{"model": "class-conditioned image diffusion model", "dataset": "microscope photos of single blood and bone marrow cells", "targets": ["cell type"], "activation": "relu", "num_experts": 4, "beta1": 0.95, "lr_schedule": "cosine", "warmup_steps": 1280, "adamw_weight_decay_other_params": 0.01}
Rows from block 3 of a small class-conditioned image diffusion model, named by matrix and row number. Rows with one number within an expert belong to one neuron, the router's apart. Each number is 500 + 50 x the weight over its row's rms, rounded and kept within 0 to 999. All counts start at 0. Numbers have three digits each.
Before each expert's rows are labels from the 100 images, of 14976 (inputs lightly noised), where the router gives the expert most weight on average: "top examples" is what is common among them; "colour at peak" is the nearest of a few named colours to the mean colour under the peak. Only what is clearly more common there than usual is listed. The data: microscope photos of single blood and bone marrow cells.
# router: slot weights (model.blocks.3.mlp.router.weight, 8x192, trained with AdamW), inputs 96-191
# up: expert up (model.blocks.3.mlp.up, 4x384x192), inputs 96-191
# down: expert down (model.blocks.3.mlp.down, 4x192x384, transposed), outputs 96-191

# expert 0
top examples: cell type: lymphocyte
colour at peak: white
router.0:499592540389425554446521510487509514504504443544564558553491566504557612424509517488480453469407502416464480508510478589503414502535568522485458563493514477470502526482538491461518532402445488486450431458486372447553502504470472460491449483418469443450415456507510512513472361557450508457
router.1:450514509541523439497493533627475471444499496458477635497432465492470370610466471507472420496509509505567522491498536494470509575473488483633482550532429482553546471521410579482598530559420460488509487555527499597430469496536575500537470611503498463559549487422515552496510484478469481523
up.24:447500544474530500451493497454511486500515489458500530609501349490515453500444500513500503469468445484547505500463553466500391481439536491662530488467559500574500500477549504500488500530475457492461500500608452467444282529474500436457501505500500500475599475422496418528502464470493439525
down.24:425485504564444552502500485596524634507507482500491500485499529465500484447563546498509500506537569534544556500441470518500508427517500463500465617486500585503500546531551500483590552518491500500515495424406430484516500500467489510535454453533500495529486483464500485514500500500499476583
up.25:533492439576421496500515505415446481491497425479502444500500520394447503542374445496481479518535562429488531490575489521452502499500421556464500447524542495500501575525492465421500500472454545495454500500531541500436517386542481470516454469637500473519564510464385511538467529510338567575
down.25:500500500455531401492521477372489553529490500491512494577538478500520585500500462480469542458500481502532533500500500466500457500555500336521544600500504490578617500423505500500498519500539523500500420476500636501500603526500522500510493500475478500434500496727505507500525500563531500524
up.26:428490537500632485552500468481518525521594500500500465500497560469500534445596377470568434527519526508549418446426500527480475487527537632501534556493500566492534480492500500524460500516558500500487518669403557413449582420510535500500423508557500566490545460513500532464476551471571516464
down.26:471556499521500590500456500507458500527518503500477500519500535525501544500536426500500518509500514452500436507501473333493483497467367536500506524500454447522450534497500440452442500459500464500453505501580500404509578443500501533463441576513495557457462405464487502510500500464551500617
up.27:440506474470439496500500408466598435500507583500506502431500569423500486547518500545500353500527500511514482500500559491505471544475500465542490472516475436571542536548528585500509475496488500527377500505452566454542500616500609542618546502543500513498453528500719537447500492561500450465
down.27:527513500482498506500500597602419645500484456550500523476478481485512500479604591510446589500500560500537551508511508650480452366553532455500415469551512556556453521500439559518534496500500500513553500478472477500589439500483487530494543500465500463527500545436635591477500500516507487496
up.28:500500500500652486500500466499490556548480558411500616563500500500500500500500432500559451473444506432500494431508500490457477500500478525450500667489611500525500480433627445500473504500499500500537471514475487376384500480543500524500500477500469514501497534522484609500535574532488472440
down.28:603534500500653500539476557505544429500500467522500500586500449501500372516369473508538500462518484472559500437500463500500480475561438571572500625500507493500481553558431376585489500488533503500519471386500525426364549500409500495500500388500415538568500538579535532557512518502500532528
up.29:507500500479578522500434451541500571657500440409445668439500487438482523544562456545500402508469632361404546419537499500440500500444438509446539500616500500518510540500482500500500500414446524500500500537500500524475500535525531490500399578575500500500500500493500500500555500628491543430
down.29:500500500444517552494500500526501373389456569500490481544428512520500430608457500516519500460559500618403500470500389475545387548500632542452500480515521536384517423500500445516456540496500392505491500596500578532602534537448489501605500483519474520500547578500484500498499553518458501546
up.30:508450582552547561514500520438483566442475512515503435482500558474500478497553535520530440490527530492500537500435545430457500500487494638510454545487558509500411501543519500489521454543657406467511431500532404547527494472514528557517500432573500413522549464436500500481618500513486500557
down.30:500588492548500598500500484443471470432566656500514533499542467500532500500500481504500536500396526494619601500544570479499622487500398592548515631537498416469615480405408451532500440500501510500485514500579375522500500472500477469571460417545487526500423533562500528478521445531475500611
up.31:455500569462477500472510500566500500510372442402506501500461500513500423406468500536485500398506509618470426460500403540500521500500481547483522538421503500500463483569571494458500389560603500494500447528436486568561455500507541567514448430478478508565472581448501529459506380460572442478
down.31:574500417438541449500520500358527500440466607453500473424504568500429484618519479500479487506451500363500521500541500511493576500449500524396520555412500472500459476454435507476476500500500535512582500518500543500572500524500500500500500453517500497441500457538500434440464576497500470435
up.32:438514500462500500538500500435492522524551515514528500482463609469427500546468631445500500500508500649500508461469500479535510525496571462500595500544578447436469621492453406566553392403492500486538476500500428548597379576472535560513519467400398499500493383414500463500500500500500500500
down.32:584500500500500508487555502697503463447468561500487526500500539517500476500483549500506500500569567461500533494595475646509469392500563567395555571500500487468417330586500470481500500428386500507379551500459466567512421533500596467500555516338555500609551538500497445500500500500500500450
up.33:495445500475396443586485500537500458500500500562461451568553410584549479406417531539505500500500500516599453405585423500546527500500558421500391475500485550500500532479439583570500456464344495500453500511348506500549542394484500432469507532500365500500551500517614533501551500395516500500
down.33:500480473471569548500500500500500571466438496495526471546500500452500442500461500486566500500500474500556563438501589500597473500500523436527500582466474539500594500516500500462565493547610441561546491504553603406545740500486511500548543500511500528600477500465500519500409476500500500497
up.34:525524450528500500542500455548463433500596580480616409583500487571500500500416441464476539554555538601531500575502500492500611468490587450542508500557500435500425450524446500487469500500391465527500500452525465500591473361500500569425430607509500502499537597462487539500399480541522474333
down.34:442426500602522458463540503439500532508500401464432570500511500461446577490421576508469473417328455422500517575504500500500544473500594526500592464513507500461500500409457474452515500500449360473438493508454476500631500480435500536590564572572527499533462486577394534569541484397483539406
up.35:412439516536520409505500515537515500465500500521500517500618430494474474363500329506546500535420500609373500500560431421472440422498500476500447478523500523449620522485518501500500546493554416500503500500500617514433479513379500528468408468484502500500513500472519415500492500471500500405
down.35:530599500504443513500565484421460497525500533500482467423504500500479584545512486529506428520597500488361500478648482500500500572526539500607511500500621500450380500479500495454547575476364557474488500500445413505425505649517500500501516404500524535417527519516500500518476479506375504542
up.36:558546537500494500621566527462473573500455512500500500500459486500500500500500543637518500422500559547534500548521549545388465428518525476496515441500422500473500548500510500504500460500564537367479500500525523458500500500500641294500561444504422499525464506500456534381526500461500446500
down.36:520401685500455545580500454500619392460407500476469435569500443500446500500500488647500549522437546536500506550500567512435500515500597494502472577469500538578476497588527515545500454500500482667546473461471500500500542421500366344473517410529488529500439500526458541390502495494500391481
up.37:433438564500476500547495502500489451500573640551500548508392406411473500500426559500515500561546466581500500459519627500447462477485500460500500500566449500390475500500476494550500500454500537499488483422446571500581468631500500439417560500495500476500406515600501500507511563500382458592
down.37:605500560585507526483523514575491470562524374500528500459462608500500474515500500514469500504552420448500432526526508579498500580492573564690523572500397468607408496519427507469517513500562544500500483500500417500604500524500499510500546500474531500500374500500500508497508514526460491546
up.38:582521500500705500464500451452500535502500549528485436519519625500500442464621500484468465494501500512565543500511499530500446500479500581464485594498513500553506476505474591454431533509471519524616482534548397419406582481580500533569563482500500441514591513446478569487486539525433500548
down.38:500524455483591500492494516500478500486500484500500392529505553526436591497468445486521489477501474498500587501458550417525522500500345526500468572500499503480525371500451568500548500500517505461493434613528401414414646624572480520450467500452483500500493539500500644437506500477500500544
up.39:451500500524532540519403577539500534494464523546500512495500500597503531589519514497500463500479443414500556480500500353500524500480591507537424461583577547500438500582448407476506485572589579555500538601505419500344455435461558398522392500570500512398571532609500577453541500500500360512
down.39:500500320534457638500500500487518447491500457500480501500562422508500494477498500500542500500543483469486579500500489597510500500507500562548409500578500533500515616500574488480451566518478500500493500422500550500389377500611415488394445503491500388524493522350500500473464479488500379500
up.40:468500520500500500531406489500469500520463537494437500530429580590462525500500541583500500437506488500452500321604484478500414448500541442495500541394454500500539500500608500516343500513463500398518546511500428500446554541400500497495500452451513549487500584423568500535566438500528500500
down.40:450500471408600581500458500500559404500451457500544500480472500430474455500500500505500472522563411500500448394439500384453480500598500508484500536399500427510500439550400482500500584552537464588500522465571583500419559584454500449673500534500500406584475500500545500495463535529531500564
up.41:451465500500390561500623533462500400505500500512580572383431473583597505500429500553500539476533571511500472500500409438563513432520500523500518482540500464595438514460500466430500500516522411556551499561367553487513370390499500430519427512412500487509570443500510500656500500432426596500
down.41:511484469509430620500518503503504542387435500480457547500408525507467451500453428545482510500500479500481404492538496601581537576500592555415490500464500603500581410500500413433541500494590557450559500515545460432555479521500500451453515551487500500562500500356518515668495512368517585500
up.42:500500500550356504489524433539520500500500598500512449500604500420549500457399560505500500500537500440541534447513468498500462500465535500313525614528468508568398498499500483500408512500500500563500495500585477507538517553491480500493489356500573497410529500453549500519436526500500500564
down.42:642458523519457573500502507453487500482500500558464476509576378499500533589608529500446500500476500528500500511500528503480463464523453533500464525529547390471504505429420418572456520500450452423500448500496500540500438500590491494500500500422475416505503500560575387500543539500500500500
up.43:561434483500572433607428500524424569505500500557548534606452558500482500570455468506555500500468485500500500500500500465500500532383476500442407500403500500479462506500500612500500500494500549481559520455394566544489500500481500602516538598492383533485380431578515500447500500500493500579
down.43:465567500405536500500584500567493500495494522521464575537495454500563500437504500494523500542489500555500556500500478621513375570498426446502500457497562480563500479500692531443381500544535500474542504500571436532524482517500500525486500606557588602512393531500407548500500500520488575478
up.44:575501500475450541535516500617568500550509528524421359610587572486449464500598616511500487471438510607453493500426520500588500521632473645385443500500500535583493500500500609431459517499500362545500500565467585500435488546459433500459509535500486501525500477563500494502494436500472500370
down.44:500500498500451298554552517582519482581500436500471565473500461470500328556528517505481458575626433403434500499569500668467505500500519411666500556521582541506500492521500474524559571500451437465482500608541539452500500390478489500495561507316491512473537495477495571505500543500500491462

# expert 2
top examples: cell type: lymphocyte
colour at peak: grey
router.4:507449422513515435464569462486543508537495561469490402504513538485440477486526488480486551476425446443409516496439482578512394549549430525475510510546511465498582492472470475487544612514629469506540480550529464535484489572448472488519615386534446515495493567475464494516435682521537486544
router.5:625503568623412460543515539494495531486511534473519423540500566513502595496385563464504454474563583533623474498477515412465568587441522445542567567532500488586432470514484501440499438490525481471465499494534504536489547459597540489506549543593508491460463479541552525478508500496522486495
up.24:488500481512523480574500459406457499488500481518500500500540446498494363541514359472500500530391500481483436455500568487461500529474498406550495563474510558450370454484470547586568396495500456515534440472473348500500556500405524460412571500469496500448651500353500550450484500543462505493
down.24:419485500558571526497489457405565500493491430500549506614594404509482500554659500523470500477515517598643416500496526500500588508500500398500451346500382500500549522491492479500472519435494523500500487609426449505482500431516447500537500510527482558500544528425466500493469447437535528391
up.25:441355559500501500500478513500445417500550434419500500408397503594501582500480550538563499500500436564542500462488562362433500490500500570418500431524491655484500500525500547429511510497545589490500500584422526500578500500514477500529508500498500430500519492470552480500440543500500406541
down.25:580595558359614500545500500484500534455500574574465520546438500462566315480500576513500459471491500582465587461510515591500473500514471525394511507500519432444500500500500443478501500532449394508500577360565500500626485500511500495500513480500542438500620500500500500495565464500540463500
up.26:434499466439522469483500534442500499500500444521500539499500535521461446548500461514493468393533630500394512428574550500463500500489455499450494500551378500414493518499515500493500523500500504477551334500399407494434517537500507500500470482431409447321605593500508500596488471500461584547
down.26:500509507557500554388500541500500401576508450531509443571500550500482557500516518473463500500602407500453461500452448506479500525529606467493412500512452578619434533489500489500504500500507591494534560548500459551434500475513478483379517358515539527475472451501489468503500439472598500385
up.27:470433430539500549544500500504533619500493396500569500500517500500500500500546500500502548477500594488500500500500620581500474500500590496469500500471477369547500442485531569500485551500456558557514420540407365437500500410493500500507500456500472500500539595468441485579500500500436594459
down.27:544529500500391370450451550491536377654550571500415540500500603500500482513446500500500500500500500534464500500500536500479515452536462528500417500525462536579555502500505506500515528465500500458500500500442594529365509500500500493370432500485500553500569500660394500500482445478501500500
up.28:500573469551500522404591410427492500581559502620570500520500516500521460626536500570430547500508384387491522380529517487500480500496616529535540622467586458500434585511518508512502486402467500431507500434599500437500500500450483500512512497512373438513444466482517476500500467500553441443
down.28:500476437448488467486414494563500500447590459515500537500633543479427687423500464528500401427495531606535500375500600500477569461582391500462546616505467523500563513500527507500500465448550482561560511507352537344466500542544515479500483500561537500453505518585532475551497417500483446516
up.29:500500511619500500494592500422557447536492500551482451500500499487447531447457410396551523463477461518483503500364500569500500495543380500500500523500424500580521501500522493500488500461500500499476500500467500453481595500536618500627537500489550590467490411532555547420500500397500542446
down.29:553500450522468534577500506500480485520500442515474609500537500500500537522500466396440442500576488502474529500597420424489426465500625498514620584484483476526519500569490483554500512500500532516500437454520534409500595500406431488500500500584506554500500489573529500500576500485456553600
up.30:500429500422593441468525346583565616456552494499500551574574587545448500534588432390473500443478500526500500500545500603459601525500410500508474439568377500500489455500430500500534449464502500430500500422539500479566483453491500484571602500451401500599483569428500494524492500420500465500
down.30:535447500483358317525518500590500500570547494499481405424519613512554414500417399425438529524500399446413488468396416500496500500460546577551415562557508492497408486500499551443490446500562503571490552530563657500529442552500477421412528598443575515400500500530478523500558500593500457529
up.31:500500500500436504484511431500431500500500500500498500518519557500533523501457515500501439454500505522496500500548536500437419500500490607500500538490653354539500580498524492540500505462394411500500516459569587569533388500500439443500500544436420428713500500500517497512557445528430543555
down.31:500500538554500500458545500500489500483500494513579500543517486440518500444484393463517429519588584500500511543476437588534472545469571500604378619494613575500500467500500500442500446515483482500486508419474595589579500500503518419507500563406475485430503470500500467546490548500500500500
up.32:527474500570460464500500432469421427463487562500533507500540435495503347500500533487513500474487500572430500394518600510500500385487581530533500533519495500491538500506397513500475500474500437503479456500507530426621500510500500471500500614500505586519500500500457534500511500500604443584
down.32:525589500615544500500500534572552524500446406433500529412515460563500613500500500522440438499513538455481525426465449500500567591528427556562597546506548493500500500500539483451424428483502577551500469502525480462585433500500448500430475570558500480561466560479500592500471478488430493510
up.33:547500412500535451476469499539500500537610548500500591500531616575423512500500641598451500452474501500422500500433564569475569500500415500439500320434421531457527500500500545452396499480500491500467500500499443500467500540477541500459388508500528498533451532500500305500426531533483507500
down.33:499598586494494463522527500500500500479572401408485500445500540500497502500500416500500486500473500544500500500621488473437514497500416500500432459435573556500500499500501500502608549500506500500479500451500395500462448479500518500431456412500451500530451514548495500541542461534454500484
up.34:500500609500500500605500472500524500519536500546500500500500418537582430462564500500448500500518493491478500559565500442564530536500500564500556478540500683445492500528500500518482451500452456481587500446500500554476500482518500453644500536500591519521327529486567559500497455530380455406
down.34:581559544501322458548550500500451539500487500461498500498500635444457561500455500587500520416500500437499450581496521519481500531399500535576500547521468498589441531500500500471500500500433598481446567500521500500474480500500442485500411500500500500555479459500500518500500500510500411500
up.35:479500523539484500500500507396522541466445538555500442587466500500500368500552600481500544535462607547500496447422539590500554497470453440498500500517512500640493500500470499523448487509366532497459500398500500521411578538500459454425474500500523500425500488644500551518477484459500500608
down.35:429451490540444607523561483500520500470498500477516500546500500510500406494448483466500500500395523615571453500607487565500500412494465445414500499486458647500500413500500598454600414545404500536500543499500406500461402593448500500464467358500500491442478588500500612500489455467500500500
up.36:589595533500416500424487452498517556552500446519500500500448474491500536488531495503500553500509500506420566500451445500598531518500500500500500541426373500475500531500500496516500535500500500500452511529428524500526500544500500483503531524561500500500500581500500487496500458429558561573
down.36:580467585500500483500500490375500469489500390470446646488438447500404541494514434537425549500500500500382489517584500390557586442453590448574421414500492507396483544500500502512492500500642500500584472490528500500513500504537500500542500577516538472453563500467500500483500517500535487564
up.37:500547403500500522474547500500470381500539500500500578377472503485370500534446500455500500445515427453500466500500500525544516475528550500500531474541429394500500500438500466487486500500500492382500500500500539500500500500589493500589454500500500459500500500461399372500591500499500500500
down.37:500500547500552505465500492485564500518505400500500500476500601500543388452465500500470453549421500547665525500500569500584480458529391478470512452514514500536558475499467540555500510581630405467500500463500515498500637508468402445500524518538500500571536570504500491434446357500485500512
up.38:522532391586562504521461500406438366407447390457480500500475577431496467430449561490500494453500384500522498500500500584434440556540500510571500500500656527500377551600521436471594500459500495513428530554511553500464433501427520500480500501500442484475500450500500539500500500467493453457
down.38:371430500570566783500500500530512502530528572476529459570500534529486523500500500500511500500500571559500426480494500379500513395489500484500559493496308417466567430472500507501572525526485527524500534340500458539563492482518426521500500455500568500532488469529511500559551500500517500500
up.39:590478500500529458430458457500546397456499567500440500520441531500456549500527489508375500505455514592597500453458445527381500626637459500488500503512500469509525466473500500500478499492519489586539491500491405473564516444500529538500500445370556572500575476500451424471545500369569543517
down.39:466469479500552500447353500572499535500500436500539453500444500500535429500434556500456496500514500502500502445497440500474500444380567409500520492483500518394500500553510450489441458490544443445463469560500588502460496431500500551500498506481500477469620500583500433532527480543524500374
up.40:506569513500540500415510398500500553551500504500423500500446511545399500500459585361439622500435506575449500508500438448500500429500500565500485557500447500508562568586500500422552507477553500511522403472548575500500460500554401523568454500516628500472500500500500469452500437431500500502
down.40:500500434500488500390509660570500419471500500507587529500500503477577500571460500421500485500563459477500579500412479423496507500521538527521500553500507500500500418500510477500517485505533500500473603489500461369521592500500573500500488499500372488500500482381508446520536563578561499500
up.41:550500617500500494432459480521545500543475454500512450484534543500500500587580500516606458500452527436486454401359523500510500452431500514501546500484416679515500421649531554520500433519368539500500500505606380446435526500574500453519555523361478432500468506578485567531480575500530472501
down.41:505613539500500466508517472500473500500458636526491477369487500494500500503448500481550541453504466500500482467527387500500376550500500501615512504448522570500451500500462500500409387500661464462544500564464600565509500500495500466479500554457500470500548580420500657473500472500548511500
up.42:430428522391424457461500462500483516500518500493497439500500550454483547548500503500500542500500402500526500569526500396500500500500466500469551485552497500500500539529403500529603359487500500559467529569594486620500475556447551514458527547438429473491500502531580413548448493475500500428
down.42:606500523418530363500466524477533555500500500520500535506525500463500475405509500500422500500595526513593555477500595544452454500464502429500500468545479500500500559526464557551517500500482480500514500441306500553500500435484452481500500500491525559500487446455500374507490500500488500396
up.43:471500545489462513480455500498564500566474539498602529538500416500500483453473534562475539500500421497452468513441500405503500411488552507555511425524373529543500507504447470579471500500535511518500543489391553536500551525411487565478549451500500561459454619500500490512507491500493500500
down.43:533490500520557548517559500535500522378451442579500534500496498500437560501568500512420453500491573446440414500563645532513561485395500509508417553548553496549498525576500484500500424507460583464471464522516500500476474500591567523486495467613463491506500393497500500502500440433500500526
up.44:489564558440500562500575500616516461544463451380539459438495500534551500467540608536493532500583406448408632498451474392519424518582465500573624396469415500442500492549432500500493609500370500500550500500541578421571609506429514478481451500470500428450453453492512510500505502500504442500
down.44:491508518413500564546500500414449481443500554500500500384500500453499488544489441499560463500507652446441531491500518510561558527382500416500507416500576472547553434592500497495488706457556482492509493466452603528502577500500500500500500500423473483536534500504468500500504631522426438500

# expert 1
top examples: cell type: eosinophil
colour at peak: purple
router.2:504577500599502449442405517505570496559577516471508435549540516471420522472536417523450531451449549459425563522526521570532407526467520525577440507572555496409493561475483591481537524520506536493556512501419403479498492395573506481480498553480515579530568556549465528532441410544511510454
router.3:443445563494551494554648471585493517551492485460527529513540430531484539451531551468464442504435446578543485488479579571472436438475500487550376607501446513429502475502515559499512482515513455504464488504475417493509518561558576534552611473385511590532514600480557496468523516491621480496
up.24:489506500501421500543500494480446522454454524481503500500449477387500452500513493568500453477529527284482572500501487596511465500365586539438500500460520500500491448500488517490500492519541569500500496500603528509443415556536550429477488500500519450540428466519488499555541500465411508518
down.24:546422532497500500500440513500500489584410471500465519488427389500500513500577543543438500500475504628500510500500535503558423500531500442466498431448471500378611625500500449569502540526500459500500573500505541513500463463465500499429510666544547564500501334467500555531500449594445500466
up.25:566662490500480553451500480533491500456500496500500435479500541500502500540550535467500508500519638500440444500500465500509437441500500458500500500500500520490375654648480528500490523608472412500486375480500565585500500500592507360561500424484527498443500566433500500500452500533500483518
down.25:367488522467500500500506500458492441434468439500459500615586422500520500557539457500500497500393500558514500430532500612500492504447493430439471458461568408451500514589500428500500588449441528539493549569500432500403538536569463500500500456569500480631436562495487478500448546500546500500
up.26:549385550635417469500474490500551496386500543524493480458472525500587517552611500528500480482498531522500500500500542515468525500535500500535539436469511507608557500477579514452464620420478500509500540587500500500416583510486500500546550518494553500507500517500500500490500490462525500500
down.26:471609565413445500428504500351456608505500475459585500559417500500539671438514500422500512487507399500437434500550550425447500627463474500557479500500580437502500574500500521447553638534428463530555500447500500494500500498667500434500500500500500500402476500537500535500500500632599500500
up.27:522500553565500407500496500483494543500504458519500563480423667500502556500500465500500500500568556505544441502500513501518540500484445500522481447500487448375483400480398572500527500500350515500500530482503500500464536497538516500500500521494500501461411496450576473500544500586555559500
down.27:405607515518555491545500500500500563439500573461553572500407500500515510468523427526530500498551500544575401517500500500511420500516536543390484440452495434500500617500507561500545543450401431500489457461518474500360560540463456488620599485439535494494454500516500437500417495486450589560
up.28:521475531542500438491500500500549450380380549477492448420500500500546500500500500488482524500542451500547500500525500454500451500537399612549544444500500488490574591518587522500566603492474483500562487472568500500525404500500552514527457500474500471563500500527485424500500418442500465437
down.28:550500515447537304556526532500498492469500489553500571541500500500500571555500516500485539544469498425564500466458573490557441557500449418441459564500500500472500481368491411447448672500580485500572477468580500500496638371451483528448494474500489455484500498534507500500483594503500499529
up.29:491554453500453500527500500500449500490488558524473468458504565500537593443500557538439613419527479440437479500500566517541525500468500495446500596546513523500360500593500500517503361582499459484512500572387439487496454500500446455500500539335503500440519500458500500503411500394533543500
down.29:472500423427550500500500554499500500500500500500500500523450500470564500546499538541656595583498545500500504418439543500450521500575500394488500464603500491513500488467500495500539500557500506516500524500467643403470500521510500480500465576500500520579475517493500530402499470511539482500
up.30:470564529399407505500434546594500445446513485526500387492504606465535497622528500524548510511544418462415500477500500524500430438690500443554500457500426500537497507464432418490476500500493467559500500537571500498477498465544500511461500531449541482445517489439500596471415500477519500442
down.30:593377500500485588500484527422522500613458398500547500500500389446485589449450511438516500500510498500540462627442483319505485526566575500500553500500513516446485447521561500500520553551500467499500495496581521522500557559500500497514501500500507526666500469653442492520512500500497500437
up.31:514422460418570500383435500472438512515433468514500597529475410500539435500523518500547576500500565500485511470381500592510500519431500501477453508530445514616560436465563489513448422467525534500461500492500500500500610558643500500496517562500500411392446494500508621592500467508500500440
down.31:310500447512527409500500481500561463500489492500500422590470539513532526456511500500500512434548355481500409500432493500441512514500614379523480631473498451500529558489590500458542604457527524500496509434500416372536500499487500449500434532426500500500486572450435450512490472500500500408
up.32:500495458472418500499513498631500467557491449529526500460500401500511500504500500465565522560564613547455500500492401515329517500499500593444594451500532500500545500500500444500500500531500500500543500484475497546524508592510566484500496404441500500481484465500442524510489584500500500500
down.32:500500497448500500526600492408463500359458596500521456497528500521500551473477520500530550410500500500479500523448355500354500374568500502483543621500458362500539500420500500512566447500500537482500449512438504524492537543517343457500504390542448599538504471548458618500532520500500500383
up.33:564460527427469426500500519535481500455448572541468496606462561486497446526368526520500384574551493439450543473513500500500500529539531498433500476446535500500580478500500481531460451589537322493481500585442534507500452500528516611557500579497500540554500500500538468531534467500518444512
down.33:522551500465580319527590500661561444594500518490476535500486588528571542507435408557490546500580500567561500520500500431500414500438500383641449494500513500500500454380504500500473494500445452488500537569456500546409568525494500500500543500467571500500500461500504469500479491460500500500
up.34:527571437500450500471440559500500526500500469500500500500514546413500418500596500470460473500500398552444500500486507594500468500500468505436555497500649500500436570510516500393460515525587434431449441500501499500449431438570554492439528474556539460496482477386439514459500500486416516441
down.34:466500423500500611522500500500524494599465500449500500500500447490550500678542500442475500527500519504458466500500457476474500500525553443494620389500397499451417514547620552548558552500500577519500529518583500500480500501500500500374633488500500427473499493571500482500500448500535500500
up.35:448495351500500500437588500407593508500531525500456571516446607523500530555522572489504458474476500426575527500444495500456477500471500506510500488500500509480361523474500603426495596474348533417527467558555500500544535377483500434530447491504533471662449500486526500543516558471434468452
down.35:478533482500550564500504478456478500452500380511514500427413500489527463500500461432505543561608562481527517475559524512491500570500392500500577487500452535500547561528500551500432622500565462479522500566500500500603560334514499580555527554482498500331490500427486533555500494458504467496
up.36:516497546597500458428476637500500500449491572500404538533500493500601500505500558536476500500500500500500424555394529500446497370500504597460457512496482493569430500477546500500468516500605500467402499419500437573495420507522512525476500567506500447486355500505500433500505534431593483544
down.36:592500455553528522424509491499500500453481584500500415500514500500535585460498552427593500443500518545481561505538489524472500416560500563541443560465581542522539410461482500444500386500386466579474407544526465481521650500490500538436486521533529440563508332545500428543594434500420493500
up.37:393536420620603425516500500568495462500458572492520500429465416568511443485531431500500516549528485500521574500366448504545545500465557500478500528510500498500423528500222453475427478500500404477589536495525629522500492556589589514569527502562500518394443472473473533500500480487513593456
down.37:500507499578460665500500525470536584553500471500500603518458550437456400528548500449500500500569500572497499474418533486500502495500454451426547624500508500338500411504559498473523483412452500519500500500571428500534578576430483504465553500513500574572440534455500403511490563548534500517
up.38:500500496500500499500474500436566471402452431500585476485474594580500488500495499487500556500449500500634500505513500420452500619423535500553495520449549577543545500442495464522500499521509432500564500500500500583500500494490500543476477435500500532493466460480395500500485564500536500554
down.38:500492545584648486503460509574500540467493509591500587507500453492500487544471551447452500500569483461628500544479570510467541482451516390634509461500484559574500484500500568500416483500568500584514500609556578541556461500670471482490512626445500496567509471500424454439499461500534529500
up.39:500526500598466527452515514431500479520536578533513500500412463499500592385582577439400529500500500526511500546444451549536500453533500500435446525470555505500559500500502503531500446579544500500459464500535492565352573500500467500505472520491473425555488478458482415598521591432456500500
down.39:352475511452602346532500449487466500531567464517500506426510348526455367500500532490500500500500449456500517561500554464564500537525589380500500521545417490500505525500476559566500527500543611468565524588500562482503500529554552500503550547459574500512500500393497500581450428484494501418
up.40:530446370500500512501524458502554472500442448500500540473600500500500428469678532500463447500507500471500500424500498511475467505500487500460388500619500387500503500593561493469500586564500583542379500525515500537469500452500455500610468489500500497492482500356497467500500489413431500517
down.40:403518502458500456500407500594512494642437558500500359564626556500535608500500561500517459500500500438458482473445579487564516468456512418585502457526455489525500623395499446425499603523526476494500574553574541599511533413519474490500534500465500477383500487539487452440483474495500547530
up.41:500432467418500500486386508528505500471521505500500500411500500500500476500427500556500500500500500500464500500590578527500706366500390502549460511500500335502500500500229545531569403504445564471538500476635500500500540468500457500500500558500481500500500515480478497568500500476500476500
down.41:500487500500403437474541548500360454422500500500500500500500481558455455524500500500500500510500537422464456485500500500500426526493500500455473492500500500339555490507330470500438433500494500510500500503432741500500500421410500500500353500500500517504476500602441512500487500500476480404
up.42:410535500438489500556500516446604540546426574533500500500414376429471500515445415423451469500566426500556500479503451500592500500437550503500564556547500462500561607591524578555500398500500412536571456521455490475418504528592567500368468502479502511500500532502493415548455500604419530497
down.42:602500401416500622502500492614429500502455500500537500443473493493499488523500500402500500569395500500531487578540400600545500500548500451500524557458483527500522498500500417506571391599449486500581455517598500470564510525436493500482429482500505534505438415500481467500572500564500541500
up.43:504500500725534500479500453552500500559465532541486525564500532500484463487500448500539487502437514506594544500500477474499500544500526490589500500522337441500471520500465500565575626473486500500533500529528407500476418573500426500371500500387500503500478500500515559509540567396456500474
down.43:537500440709523500500476500445504391360500385500530470603500550500457500551506408497500524500500527507540500533501506500500435467454523500559583418516604450497500505535556523500496650518500524500500500604475579461492500575477491507606500500486500500481500463450500500500537456490502500543
up.44:488500529434500521491412499502585453504500486593500519540500584475426500512520583466481500515478410505451500497390500572552593500574414508451500543500565567544475500500500500500532544500569444500449504483449513490367513481500477569531404500508572498438452530435500500546453437411500570536
down.44:449459461487458581500500549531497500542526421532500500563504500549498589500600502439464500500589496472490543553596525444500526446404538473500500500520645500496481466500435474534489499500440500500494550500380500457528500535521496538500500486475424487500648500504487500567500550459500562500